From a checkpoint of a small sound classifier: batches of 64.
Rows from block 5 of a small sound classifier, named by matrix and row number. Rows with one number within an expert belong to one neuron, the router's apart. Each number is 128 + 32 x the weight over its row's rms, rounded and kept within 0 to 255. All counts start at 0. Numbers have three digits each. After the name is the row's rms in percent of the matrix's.
After each expert's rows are labels from the 100 clips, of 14976, where the router gives the expert most weight on average: "strongest on" is what is common among them. Only what is clearly more common there than usual is listed. The data: single notes of musical instruments (NSynth). In brackets: how many of the 100.
# router: router (model.blocks.5.mlp.router.weight, 16x256, trained with AdamW), inputs 192-255
# up: expert up (model.blocks.5.mlp.up, 16x128x256), inputs 192-255
# down: expert down (model.blocks.5.mlp.down, 16x256x128, transposed), outputs 192-255

# expert 3
router.3 096:098164144084164112105132111152096154155119094078138174149137073161166178162137200107113035115096106139179110099147134063123150138146131122097125090123148135066161171178124164141137109150142168
up.0 098:201100113112133115125074076095176111109119092065119126164099149140086115132110066077202091164133136132130152102112164181136124107088131102125113163104150074078117130171109180118151116084139114
down.0 094:111145178160081157087101081162096148105115118098119124174165161151108097115163160132117132151090163147139129155187066123106169092193159168160121199142129153116143105134107122111179083110130176
up.1 098:144160135174153093119102140142141115124145115101133121157159092091147188127105096136134084131165138118082132078115109124180165155209120157146127145146123079122096135118146123107180118107112120
down.1 097:163145128129122076106129111133159166130133173137146174105123114149150048096118100157069159171150196150123153072207156109145113141172115184093100188123160115104109142124081167107143104118146093
up.2 094:162074144080092111141115042152061165200107130145143132136097162140163134200123109138173106107077147101126081154159161182160139127148144168177113070150160100103129093154170132145155136142133066
down.2 107:124123241084136129119022077126154091143144201134104163114128095142116083119165118178131154088133126091148186155153125110141106155134159118149159109105082120156149091157149090199148181106196146
up.3 097:129160092168170113138131145136177125137127129163111144070178113081123149093087149159138082162141099101230128150185145097124116071132052131135115158128167141102059167117145156119205148132108139
down.3 093:083145176061141102146143156113147104137101125120080097123059124182153091127145087138118159072150149123131100131092136145076129113120123150129116084157098110151173148073133086122179149141122146
up.4 095:110148135151071171127115170121096174145120114084127143167159086193151128140170117149168130183136100143150136163157165054133184140157122152109198116139163129117128139122166126146097151145179102
down.4 104:166116127166166162147176125164134151124178119134094064166077115127098111113104096071074132165181071185130125143088052126150125116144070099155110076163065104091178035126120111116098136149118115
strongest on: synthetic (78); bass (66); octave 7 (48)

# expert 2
router.2 105:115188164074129091079105145136094162136104162106117053151140121097109130135146138140095182053126132121120105171184116087097139112086155127073084093123146142085166149076154161137136144137130108
up.0 094:136118126139108123127110168121100079164166160123108123097158157128105127122121140140113145105096139144136119040150117121118167108143082119124133151159155096185107152170129105147130107195055080
down.0 092:127126119176107137130148121113152167141077139132101075132133146131071108146149126107143137122118130119084163114132110122148098068128116118109117129122026144130128136081134134206216153102197118
up.1 100:158140094077109188073060126167117079149113154101183158084137155171073126115126145120094110113098063140111153138136092168127147144083121095169137095104158183095135167114130135130163130134091121
down.1 098:151089112160111099127135088141143145149157137154139152107184114170097126086104094100135110052141170100162105086100136195167161114137162145133158159153093145126165182183122143104151134095111160
up.2 099:135071153062100175160118211048162111143137130132149134210075113154090108106143095208133130109076127208135083170084153159154162104166111143100116104163101127140138084072100109132088125066149131
down.2 102:150172077159091155133129097122098132142128156094181114081127181097127164149167152133103126125123122082175182168125096082071134119167124156113131064115160087081122192074138151102090161182188175
up.3 092:150091145141153118156145121121145133171164128173100060172141080120203120162134133130138110117145049103105145119139104132129102123088126208107124101091146062113165115143131140102089113168157139
down.3 095:137133101120132093173032131162129146155078108139123137161174168084095107143085135149195141149139162133136101102149119126111055121127091136086119133162175138119140144158171164180091081092116138
up.4 104:087091123111178095128084140122152174152103095072133085097080161079087133119127108151133106067151100104140143115115121064124035102125093126107155114155153114118102114081113092085107162096133149
down.4 104:118114155177126112084132073143119132041076132100104145110143127136084158078125154087076159217117178079127156128136104183079093100160155117174132130121182148169154067111155154084158105109161090
strongest on: acoustic (98); brass (97)

# expert 7
router.7 099:129135151136161085153124125164079119113104131109069147119127196148101111068171097128168156096148148080157131137138116153129122128059113087126139146154145135063065102138172131132115112076120102
up.0 100:104120142116143166078153118104189157133121088156167128098071119124087066125146154143171158105130110142252152090081159051138185102144138118128097182147153113094114140151128095063138189116110140
down.0 099:138129109146085134062095143151121083119112134123154101124146178150138087159045145105179142129156088082099106146192161114129133093143145074152122175075147117143119129145114143127146059086151102
up.1 097:138164107143129115150130200045145132158116138199144161147116175192165125157181154059134105140152140151095105126111113119097096108150144063087102122154163104198209117101162145132103169141114142
down.1 093:112112130100130152123119077101076197141124127154149165143121146176149197099126172071149151166133105132171137138210104063162138091133110104086183130107103053127054161102107141146171144178154118
up.2 096:139074101116122116065116078132106121101120107186183076147175152095064126082150092152114136124116152087191089094148172103111122098091117122079102093125089154082128152130106132134121139149151134
down.2 103:158113167132195112161117144186149176131205127115140069166086135150108093104127197058162108173136193098071113145121163169126127149114138132113130135168101148114091105147117072120128130196155171
up.3 095:129182133105142118137144125131139118133125196132116124156115158172138141129135123113106124125214178121122137170178155094140134151118111164123173190102152097153111122099126115169124193138132077
down.3 104:094123096070082218124164097131146136140096133167110132135100080146138155115149172139157134149154120158160157117179153067116123114129152147121113050165216158120080115140154145106104092097119113
up.4 105:158162142111064147123124154089151129155177092204122152137129170094194126182103118088189113065163142115123106117068159134125170129148073134089219129155115172132084140132029118085172108139113188
down.4 098:166114145137171162117135133150117198135155142177122084123174091101124199129086127162132143170124101165120090102142094124107149200118132122130140143147151085095146068126142136132095113152168136
strongest on: string (37); organ (32)

# expert 5
router.5 103:122164116108126057138171110154067150159089104172138121153117108145146123139155117152086072115148132151012129187126108126114109097113156115136143186124108153163173193097141101177138150111139166
up.0 099:111163119111153105142076151124141115096149128108232122138136119159112069137071108142192153149108145141140174143107133095180153111162110120113084081096124108103136192120141103122105150128071189
down.0 092:127075075129123140172099049081123112137091161103109164235165130107121142173130150162132093166156140181072126096143114111139143118120167174096117126144145099131118103144109108135141133098131161
up.1 097:112184066160166153194124111120162170068164121081132116116113160178117145104100071136099081187124126066144169138159155133135132136196147116083115117133126163144118209076108094138077078127137128
down.1 104:123104141161098064155118118105156124140171064144158117146182103133082144069080125101134108139133138140160086106128132141152084146090110099122146092133107127153161108135084117097158150077148074
up.2 094:203160111086228119128150141175120091159098075052113184117129111202103135180112121155081121171158115126111106144141120112114144133140137169068082119213084139138138140159129124138133099076106106
down.2 100:182093079173140129123154161166080132156101147131154155140200152127180106124120123157115098149081194116091188145072128113132092071117085177078094092087149131087118148178206195138166124112140089
up.3 109:110148139169142124206103084123197075151119118160107156152111142098119097093131158106062073171112166108210142181100127125134107084147163186073153201123175122099154141128127135145105069132138104
down.3 105:136139128136154115164155183139182189084117145101164089091105102112095111137124126197180108103144125095108124160056088153167165205144135067165151133190085184192129102105112113112085121162161122
up.4 098:104068103065084136189123117124102147116128156135114106094093162108155041132138136123100134164108096179175132168121068156198103105147142143098174118158148144142184089118190075105136039140116099
down.4 097:074148145155071109155153146150118096075153120168094137111169099115191085138115120122105123087128104090136143128162170122121093166185066149151162111141141150118136112108125126111110172156207117
strongest on: electronic (68); keyboard (67)

# expert 15
router.15 101:101113059111136189154063086146157067124123135121106130127161145140155124116121120111111074229094097155109074133112127098084169067066137173129203078125116095144124143144165113135177137159111113
up.0 096:060130125128151194085068138134133134147074144133092143090111113069133131154089128100088160146172116097139120090105117093161107100118144158114139162179146120218111133133128198148156199063092158
down.0 103:111118092069121146128143140152144133135085153115203108108116101051138120151112133105162135166086083095121112152117121134168153102082139123110091170164189151154109076069153145157137121148133098
up.1 100:123095130170108155104122132160058166192083120172065144103111074136137117156142115130093128166166124141157112138168127118080134165156106102087173128134068164060201056184074107140115135132135097
down.1 095:148100096157112138112157150134110112179095118158103125123142155199107178068138060123177084087102141134150125112105102093127139117155075116131118161175165178135138080116107118192140102079144140
up.2 097:079167089079115175138129072104124128186141151085092093130137158132127138129150096128098127156136157097141159133157138175096143146122237104128182186113168186143186132083130152132127176147148120
down.2 098:204092100097106106110133119158121112146123113149124136142144185087098125090108083092165206099159108099165141132121080148136197118110131121107101118147106127150178111159136080137109126142170116
up.3 097:130087101154113110170115158101172149093063141115121126123148097093114089132098131138106126170107103114179105123090096105092128168130184117110119078150159121140139069109118154083183093105078151
down.3 101:127186157119141171146097136120073128127132168132109111178105119151116152105172130091161068186149079113179129087138136104169133152099167093125129135158139133163125105111148165131116045068157174
up.4 101:155137116141142106110161103103113128125139140141134134174115130155103117127111133073145087082143056116151129157120151148115107122153061150125133156187088156197131157166139137098108122116134141
down.4 098:140128137148137102101069106119153178098126154171097180173127123145145124172088173154154151144147087064114134105134075160157128144070036091111155164109098117123081109076163126176120116142127111
strongest on: organ (63); source: electronic (63); octave 5 (46); vocal (28)

# expert 10
router.10 102:123123169092120082150144137125128123093134112144109093175131150183154174167134116138106160136117166154156170163123100139118151137138147124160083105113095133158107172122120094084106144105137146
up.0 100:167084230134067065108104137063168103181091114130133131112155046128120155141147117140134133153148109137096094109145147192167141110154162137130160093103123117195206161139135093142120105145206130
down.0 102:176102176116072135141078171157065132183131141124143116097121145127095133084138177096160088124071181072119161169133127123122186080126122137100171120173157155092108137145144177113146139140136110
up.1 100:121143140085198118159127068191130103181106077146090068121085166178096151116076095185138157181136156116150061131133164171103059129099110117097095119141152113148143145166134117125126121124157147
down.1 102:117097153112132098134127051174173076139110123102114112124112161133128142097165155165143133113109147118083195139132162106153082153098149084063056104109137137059106132143192112149169118107076130
up.2 095:122137078108165105122156113144135108139105161053119115099117150109085139141139145128130181119067175220172088111094132111201161111128116126173130169134147134123176124131140150172145169070175133
down.2 102:112152064147152149128130153095102178109153129143095112153128111202112138109109175135109096080158122090103118118126107111120096085105130153087121135146134116116112137155112099111172157093093138
up.3 101:086100119154182099164163082142153151174076118157110136147078159203151150186125087113088183162073156155061172148106122154143075137119085155148155180061134138107131124104124105104067083114162102
down.3 093:127179104173195107162138102134077086117046144131084087161140129157144146163094131163135137151086134131089114157060151099155156147134129137082121117128115103159122143079085130085114179132131107
up.4 108:101118104108097136137137162081149146123115079115133201114152146151124133175101140058073105127123081163173101125106119148135150091112085160097136131125152135085157134126154180070086115151161172
down.4 102:147107122138111176140109122058094122103123130132148106131165135055178124129171093079115203137145183143214119133222151164122176152118173131189146114135130162144113150156111138098104159085105119
strongest on: acoustic (87); mallet (48); string (42)

# expert 13
router.13 095:095117119164146045068083127082132136101095205175107080113142078092124159129166108150126121078136110097115168069128139159084111145163113103166139128099094081130136099111146131134104154150090145
up.0 097:146152127180142154113120140114140139092125093131162083102099101102135113106073135117131161088111088116165123121111144152128088096139093131086152098127101063104131109156148120174098157108063171
down.0 105:112115101112117170066139101140125086149118161079157048122060136159131135098121105223124119133159099150085124063110127131151142154200153121095147136106081156143098143111109136133178096116184128
up.1 102:143142126168120089160084127115113168113116110144050072169151111159073118109063126115142131097128085108156095108163152097164135147140106060150176172113098091112141126160146107141056141095120136
down.1 093:135091150131083079163104110095128124109139138089101090181131108153153129151152124091107126074130137133103070100163135107131143153141122105096075117091148161115123173141171123145071121117121077
up.2 091:103126122125099114097148103080089100149131184147154107089127095167148223138077172137104142129102156138154107124143125119163128107135158132124113130112136175161147135170142122148099110121110083
down.2 097:158117088183096128154078148112153146137081141151099100114052155110125131162169105159168154168120094139133159118133110116119138202093140114157158131109094035102148080087123121152182176130134184
up.3 103:138079176135141139156113159168159129195156161109182149102115115099074159155108136079124139108102113073097095106189103103116092164074082059085163158154156095135106114146145113049120130144137095
down.3 099:115118132148148101146138193132152146106067061153133159107096132111124108162107119171095130185120119100092104154141131141119089159111106076147160148170119162123230121177179061141150093190086122
up.4 104:181083121133086121071095153120090117189145128161116132160109173128184125098096129081121111175151141169143120105127142090149111158166211151102073143082164085152061113076116138102132180106138158
down.4 102:156081123130092156148141137064121130126137078136064152100143144162037123096048109148115140167105103089143160136118078157130176108115128126059140174101103088100116110064141091111071111139149136
strongest on: acoustic (88); string (77); octave 1 (34)

# expert 9
router.9 106:154167133143066112112086120093090069116082067055143132122172142141122164139118157085111097130075167143127100160119077139110139140142122168123129140145125097115137134147109082119090150094056144
up.0 105:123175080130114174127138138167121136149084120135048123138124081121132119125166164174168108092124145093164128118149190128071119144137112150097112132116122154201157129092040121141096128106151117
down.0 094:093145168162203130198107133117126092085094187074095086152110114152147162141067144133116135107134147068174156117158103113097087131099120076189122125186116108128171135148098095128164102120137178
up.1 099:151155115121200160087169097128116157088163150065105098142116060107155110129165121188055104181144071169130128123112098113114177088083162119120155117107144154133134107136141197121134124098215048
down.1 099:121163148122145122150153086109107196092109125160096089127075102110073111123162144125207131115157125097150158138093099117135124125149116078074160104159124144137115177181101158175099143087102099
up.2 100:136151141148077193160127153106116086147120144079201124137125126170084128173095156181124141129129078051114165134180107147159156105094098085183136172091183154141161157157121132131145147115106128
down.2 097:139113172127156102099122116116116113135174137125216153087104075100088117118116129131147195176079140117147082134105107059142131117161197134166092082139161088158086084143135110174132085129173158
up.3 102:103141135112162128195093097152109125130115152146135158111123158120119194113091162096148127051190135132087161087209116139096177134144149149134141088133100109104133128172125099104147098122140151
down.3 103:119117108163124114079164171087101089114139172153113103115106129136191133086090130134099083111145113152113152129096170122139108173143143129139123123143163154141115148155062170112140077147076140
up.4 100:107122135109163120169159068126180138103138177144143167084135113167086157154056147122182152141127174097118124100052168116148109033126171067123152188109105144174066163144148114117109103076088101
down.4 104:082093102156117120119162090087180121106107111073129119122111112112093117173094120098157154131111137090129117145150120146140063120121137117103150055112085161125072155153113095097160149110066092
strongest on: octave 2 (41); reed (25)

# expert 1
router.1 100:143071110116114136181113129111176119123092168098164198112121095137145092068087178076076166130135107081123146099126086110176137110141135140118121068105098163130108224135133105135131143130115144
up.0 093:195138145103154119130121123117079155185066160112130092095128050122145145059090110073113114080093183185156102067084101085133088163132115103154141129136118136159141115130120169073091134105138137
down.0 106:109105092151120106142157122135114132141077157078163095158117108160108105068142155084159203165135120151123136164106139152096068079089094120189069175152118098154126142108167158114191156114068105
up.1 102:131118172094101122154085125098174171137122081097135086141148150206156144108152119153104167100208112109175175171151177146140112135144112088137112166119138137132191177094125166116133118101108142
down.1 105:153104154127148161088121128145095146127082135142133118132100204134141139152112190090143158149112074138094104112112141099163082126173120149129217138128173159165105111115154163163155075134137188
up.2 100:066151185100134121159077161137087131131166125172109128112198114126134097137024106121157065097033086141115177188206123128144113142124138119163080130122157083072098128131188184149132135098104120
down.2 108:152135161208141143117092128139132111126184117149111133117132093103111109140125158115161133106096135122088101097127130116171100059130061166186105123108080134185110047102095093116133102157149100
up.3 103:113141116109087102111105172153135187095211170088147152055111091156209104154163162154137122105122236196150111129182123118141172138079092170127207153126132150167146179145135171126159137085129156
down.3 095:132126116168086147136119153122105138134088138071128087134086158105114178183104128087185143164121060141142129106092112090094095200152133061143132097108139096122111171081082128060128126090094070
up.4 105:069139060108168145158155155124179108157118093139143129099125098094154151125134165120140145139118135147119169110135125120148104120117129108114143058165117105110104097164117158088162122153140115
down.4 093:149161089157146102123129161126144125116082111093127147131132129180125087086127073158086087052136160078133126156204184161134152110159158189071121105136119146125095128147095152078157086112137148
strongest on: mallet (53)

# expert 4
router.4 092:142163103174187152166169082097078156161104121085146135147136116107125160122105205132131110158103101051099062075122118048131100091130164118123120119127090061150103151169127153129156103156083154
up.0 105:129155120097127127080140104164154130167109141130127130134149165129131147123113135075111137083094174175153108134055125154149153147140144081148076062118149097143167107141117148085088129156092072
down.0 101:111088121045154098184112173122140100135097080197133175078168169174152130125121147125106100142101117165157122165076119121106147119149097130175091112171076056173105145179137145160119131172081151
up.1 101:142126177135166096193163102171084138154149064069144126079159098070129107104172142144111121164135096117154145151157122134152072141033156113100073095195161114143156145127108131100134188091114107
down.1 102:132082171102137137159147154144141177130079147121102166112121117148180161119118069107127170178116180205131139181136148102106129136119134075145125140122144151150126090149101108154143081156097136
up.2 095:133150164105154111153114140142112139134129126071106120122112173186173119182149132148164130173135110114128159150124166147106125144184152166112183140160122093124146138108121061058114108107084087
down.2 098:158168147162147179059147081135080116093164139172130087121167143151092176098138140099122131197171163148192140151159113171134166131095121105139136088080102152169155121150135164134044113145171084
up.3 103:170171144068082183109099152141163145088124120137139158122136135131076065127153131148160109125108075135062154151125077159153175161129149148151100174094076151146063159173191170081130078114099157
down.3 103:184118131089138162106076154150110120108086145180121148126091122169113111139119109108148102094102148136133124153083123131156133129164084170173089143220106136178168113193181114108172142108174115
up.4 100:159138105163098095133159121160101174096057142144086103082071142129154196158124112096114101157181098089102123141100159114160120156127135126180151155156138159125107119137141118178162103117091137
down.4 097:152172150073109116110113149174137113087112153143143146124108130128194093158097173116163167110165198175126111069083126127109228135113142100102138100174092140126093167091117122162109099130093122
strongest on: mallet (38); octave 7 (29); flute (25)

# expert 0
router.0 097:159186146086130189115177134114141074078088138123076088162114142138136187072130092080136128094137136073124107166145159116220132132119130146130159162137150136157203145047143124131110124136169143
up.0 097:106113189122114173141079127169093108136177150135127186158130160119097190111205075079061147137157109098127127109157159069158123104175134076135074133135109128094105132146083159129167156068116118
down.0 108:102114137090156129077165134110134103091111102204120169192133121117105133144134096155117182093091144170059093109161199107083176162149068177219105099141138154089091189142082120134175114103094131
up.1 096:096077072165085163091049143168082120153176148123102119100170055165087189130169116116120186120132135124108081088068187159175172084107118116141162115133139210155215088156119099168150113159124118
down.1 098:114183111145085137146112154059117124124164164188099112135145132122143167177114140147204073139166101088154159181130005120176143161103097155079130134069093203079142151089106098156125120113205121
up.2 098:072143122100155137109156203144166115132158146208098171116119090121117150088058135198070055176120104110114107108142148178193114135194098069152111135095102137163076181169152111134123137091124142
down.2 103:106125143095178112140162122101167107112083165134180182132121101193113121188119107125163165027125107122133169138093102123082020144110155108161082105136106124152144125127160127142144107176167150
up.3 102:114219097126146125154153101120085142158092121119161154133116117137147126116137101140076080146142189107137119128104152141159143109199103163092148129128180140110166140159184136118141038101179099
down.3 104:128128144093133129105111165087100177113147134132179162134162106144169130125131169091116112174114137136164125158148140129151145098114165131131204108128092124031116181190116105134122124085077085
up.4 101:137093093099065152101120184141148149061142109133149086161135125144085158142135131139100144113121131106124092163158132143097103085134151085146167124124115115160100148134173117102169144152122183
down.4 101:151150107151115134114141204116134142149144115057099162138110103123080106110097088121113097178087073114091072090115136092106155083081121159180107150171132097190088105129156087112122135096136099
strongest on: acoustic (89); brass (67); octave 5 (49); velocity: 25 (43)

# expert 11
router.11 103:123141151107079182134127136183104117141127121110162095136108106064123169121138138119069138148105132156078089084081171180192146150143135111083147066098105201127094081136144131131121139112130096
up.0 101:149106147133086142117138125145096179139116126133134141130101153137215119124192155130110126110113184182084154123084087169207077109123160128119084074121151100114105153090093182164119159106140112
down.0 102:177142073106114177106156107107139176157137100132141118096108149098137102119065076107093107168132128142124191177117157079160137082117086104164141130125182145133122158155108117130185156143152124
up.1 096:086171116127144093085125074083086153121145154142111129183071125108116090113135171151130111145139150112135116109189098152090142148142133084123119109103136135139114152171139157117152107129124090
down.1 102:136159167149152138138109156108166087157113128124136131125132146102152179141162123152188094149097165061123111083144070145154187178130187081092097069111101068157145109101155107127115157117119120
up.2 103:136124052154158159121077160095131175105125082171151142076117137156144104139145160159126114063099142122083107092111128156122059112126107092122147157139138144125128066107115122118149165132104132
down.2 097:139141139171073090116033096164158083206176104145092111120189110132107124147141095106142119152118155180108095150124084107149113134154115135115114075138105118137142164109126136107043140101091137
up.3 103:097151106115111109106083118099104134100124091130089155120097127115063147095132108152100107162145152112170140201095109076160152126111116117131097110199090171131149132168125129135143120121143155
down.3 102:148128158105168107177121129117146136069128154137149102131170171122147078099081029093172169086078118127133171078128126190134132123162083167150185131087194165129156127141146116180159141138151103
up.4 093:141143132148199064116196136128099095048144117133130141077145168115133107124065120146151137156156170092136158149192077183190110136133047140136098118194164068160135122133136116104106161170106096
down.4 102:105138147123127063137044141138137120083098115063136091107161201135119142158178110142115104101184137124116099129112130140121149093078141165109164105123170084113176161155073201118112074063161140
strongest on: synthetic (67); bass (55)

# expert 14
router.14 096:154134166205134132129175057138088145132116113095147129199119059087078057120156078112092088114110048101088156144123157065150100229161107124118073153109132125166167131119118079165070098148209124
up.0 097:176129127100145128036128153089135095161131162150141123159146159100150180187140139118140068113111147122130100111190080082070142090129183053123159162153126112141128161138082090077057140129178120
down.0 099:101115124165110116102102092190096088090113128131119145095191171176166142140074130136144148203138161139123140118139100109163107070184159130105170147083112124076126139217106183064131143111126136
up.1 094:139161184161066152096102145126168124115087193146099100158146105133157080111104152179142114132146078078111151086153158109121082097143143082114091081088167126115110130119162072153161185088166188
down.1 095:127116164100099110168120117134086121141190136134145130114079142109139121148078174145148107149037192092053077185071139097150075120165178090091153137083123088129094086117100179116111120132121065
up.2 096:056133195152111191143150130099157132151126143110058157112140117163136176127150158084160119157115211124123096129217100132103113159098063120185130128111110107102147108137152085102090128142122194
down.2 095:111077112068133112163126150110111197173111129118086121150115061155078179174109126133170122127103157144109173111115103128115155124141130104116113067103149151115155104160078145192149167100145190
up.3 097:139134147115161123101131110091115135133079151110088089062059093122153105152126106092130183127100140137104110162150169107088130125134146160136113193138172109124157172156132104134099121105102103
down.3 100:145088111112159171147158166151105118171107073157106153131083181089138143148053119094122122135168166153087104095117062121120097158124150134129158115127152123105062131129157114143121136141166089
up.4 097:116157130138145151125108126192168088083079117139147047158157163185065105149130123149140158086167108124143148174096126162071165077092105127178136167093136160133118116127103115185124159166105156
down.4 097:183153116155138018149110187167144125119092108125075087150071157115133190128142150086148116116129152155090114165142177114166193161098108130131207184091129173084120124107133106156203127103098130
strongest on: synthetic (89); bass (85); octave 1 (36)

# expert 12
router.12 103:117129114187114127075110154125110196114116149105105087119137129146161165122163131175225065108161112129127133131152132159102154166092137115092160143110163155153069159113118090127107132125087116
up.0 094:154173113100079115045075121152086117177184131169077111139103088142154141123152160187138132148198163148104109112125080106079168096127061104158080205115167127110095185069075099131142142162148147
down.0 102:144139135118164154094092170133125161114055139173112114121173115149141126096108101121127089145238098078122134152141095143156110131108109111115154133163073111131065056127086150162160124145150119
up.1 097:146136130130125142144120176084098107106188127175084113104171162171060184052088110162143158128102176115107121150113168139125097133101127097138139142078151168117130051154149098103138067086098095
down.1 101:203121127141155120079190168080150096091139087110156188152172136137174123131152056132094125121139090076116163174137123145091138095156131159094140152092169124033139129086162092173141091119133210
up.2 102:135151123188113120145146216149073135154171131123123147086093103138096142198175133146194125102146157069147201142138126149081146184064116110118136132153086119154084120141088178089135126170103118
down.2 092:082144157156132142116134148122155153142095147053162172111149111151109139148150121126132148150101088102089116084105124174114080031094200110207040154191123093146162142081122162104087159083113136
up.3 104:165166115105100064058099165145107074128072141124106151122090132160118136163105172150093127159171145149146099129086128147095129104157175139142116132104156128189076069060126121065106132113118116
down.3 101:136111162132124107076111124141173098087128213086149160161121099097089133109162140163148157140139138106129101180162121138136114106139091075173172125153126138158145064178162108143161185118171131
up.4 099:155111113189179189129134094168144166168134136129124089146147131117120151133088100110140120089133203126134131152144096122124082194114133135068135177154186188117186122100119143105162158113141177
down.4 096:140101102089150094140172194165112120123191190116142145141108157143200061132155157115100167134109118158072124161124142146136078112138129172110086090054210181123089084117121152081114119129162095
strongest on: acoustic (73); mallet (56)

# expert 6
router.6 103:165153174175137120122158146161158131145086170139101076096124133093132187139165167142168042119109125109159139167145116149151119196145153100106146174109109102154125169000139103116145130104229023
up.0 097:137180164122134123086032107121143056071150153150143064142102169140143114142092079178144167148107156201140104136103084119097154181179176125136077097135134157150110102137193127071111087110131093
down.0 098:128156143141091148135102139124111139145166150133130064140116092119174159133138148157114104096112113101147139169081170112128130141125068109124120102135088154156142087134133145113150149160143116
up.1 093:113134137148147147089117136070127094116127134140137139115143053088140180143127110168114135102100160144141131224177098156154153168099099085137160177132153142170100106169175179117113174167149146
down.1 111:091137115120131057190091120143147174130054132108147102124065133101135126129114133091142166154218181134157109108123178100134141123132135096129112167195079172143104169146117109044166086067122136
up.2 106:119157129102152103179183098150120122080092134142190048140039143119131135176074154114164131076124143078072093192089120129128109150116110137129097123155046076123142146136131103153086149134141123
down.2 094:124102200144093127167176139107173140088128135092102095117104099117114136163108118126138103176145068139176128102110165109193109149138092168130156109121127140142128116095092108095137167098086105
up.3 096:072123162148089095157109141143144101149118127148078100159084109176163135088128148091114116139134135144170158213182135082127193105104110114118138095096124134147197188168130152144118131124088118
down.3 098:098072193146105092218142083121179138109172163130075114095109100055109128149091136148160133166116119124133124078127127145157146177144148134128100200121091124098172150092105132076062113149141144
up.4 104:122087077086170126102079127115184214085121174096173112134142116109090154073186124119152143099075115180167119133152174136142179138112142081139140113082155127147145152163112120126111111205119104
down.4 099:141134157097119092145095119086121115096140127034142101183116114090174161150181144137108130127111137082146077163068080102132140061124133134088174130030116139106134148135103088151171134127111156
strongest on: acoustic (99); flute (55); brass (35)

# expert 8
router.8 098:125111137137132129129102109150196128127237104167075165163135123121187160175170130139161169149204161079118131095148107130145110165162143120114068138127143077089089138042140109101133146119111116
up.0 096:162078115070164111152081133108126146166134045083125131117135155102088090063153131139126171180156156103173100130099091104086123156106102205176113131129151143125135071176152180146117052149142091
down.0 107:135076059105075152096112082153102147081161114153159145111100137130058088139170165061113221088114069138109097123090197146139136124101151083179122152162162119092126116124070190170087146108115127
up.1 102:114117120113111106123141128150125122074125054142089108134105139116134079145136114130155128150083131161121120161109161081132089100103103098137123170102144080154104126171090077046152088099108152
down.1 092:098076143095148178117108116170151117153104117090150129077129168129159128118169123138092114118133167117106086160131142118165141136143171110146152100140146131151151149109143175115175139124106106
up.2 105:126115187072130149121141143089131198061158166163147082138144107130099117163112140096086160165127196103086104131119088130124139140186107120141150119164181148146118152142160126164156112084124068
down.2 099:114131154102165083153124149141145122178110113119113139178125094134162116073115111157078098100213155108143137084156167163143148120127126146153152133174087141204151117139075235146162134147171087
up.3 101:171162202098094104083134119103138121109100195122103155154157147081146136145102092111119085116135153082128125141143124084086130126129150117115163093140123131079103103186116077139180077136141142
down.3 102:111120102145159147076125131117126119109113168203056149144133151128107110120088141106208130108159172112116188170107125042130149188126094140091144129109143074105118105101099115156142118113094132
up.4 099:125078112114132114178089124158142126124168149155116080051159155142148167171118119107117083134099114101121153088152082117100137156166126092116186142088152162100122118182164191126149141138123121
down.4 101:141119080138154164096115166100125132150103140081090156113104090147183193099150162124107093126170161146105125118175136074093095138135176101102132085100111100101126126158127087161093147108168152
strongest on: acoustic (99); brass (52); mallet (33)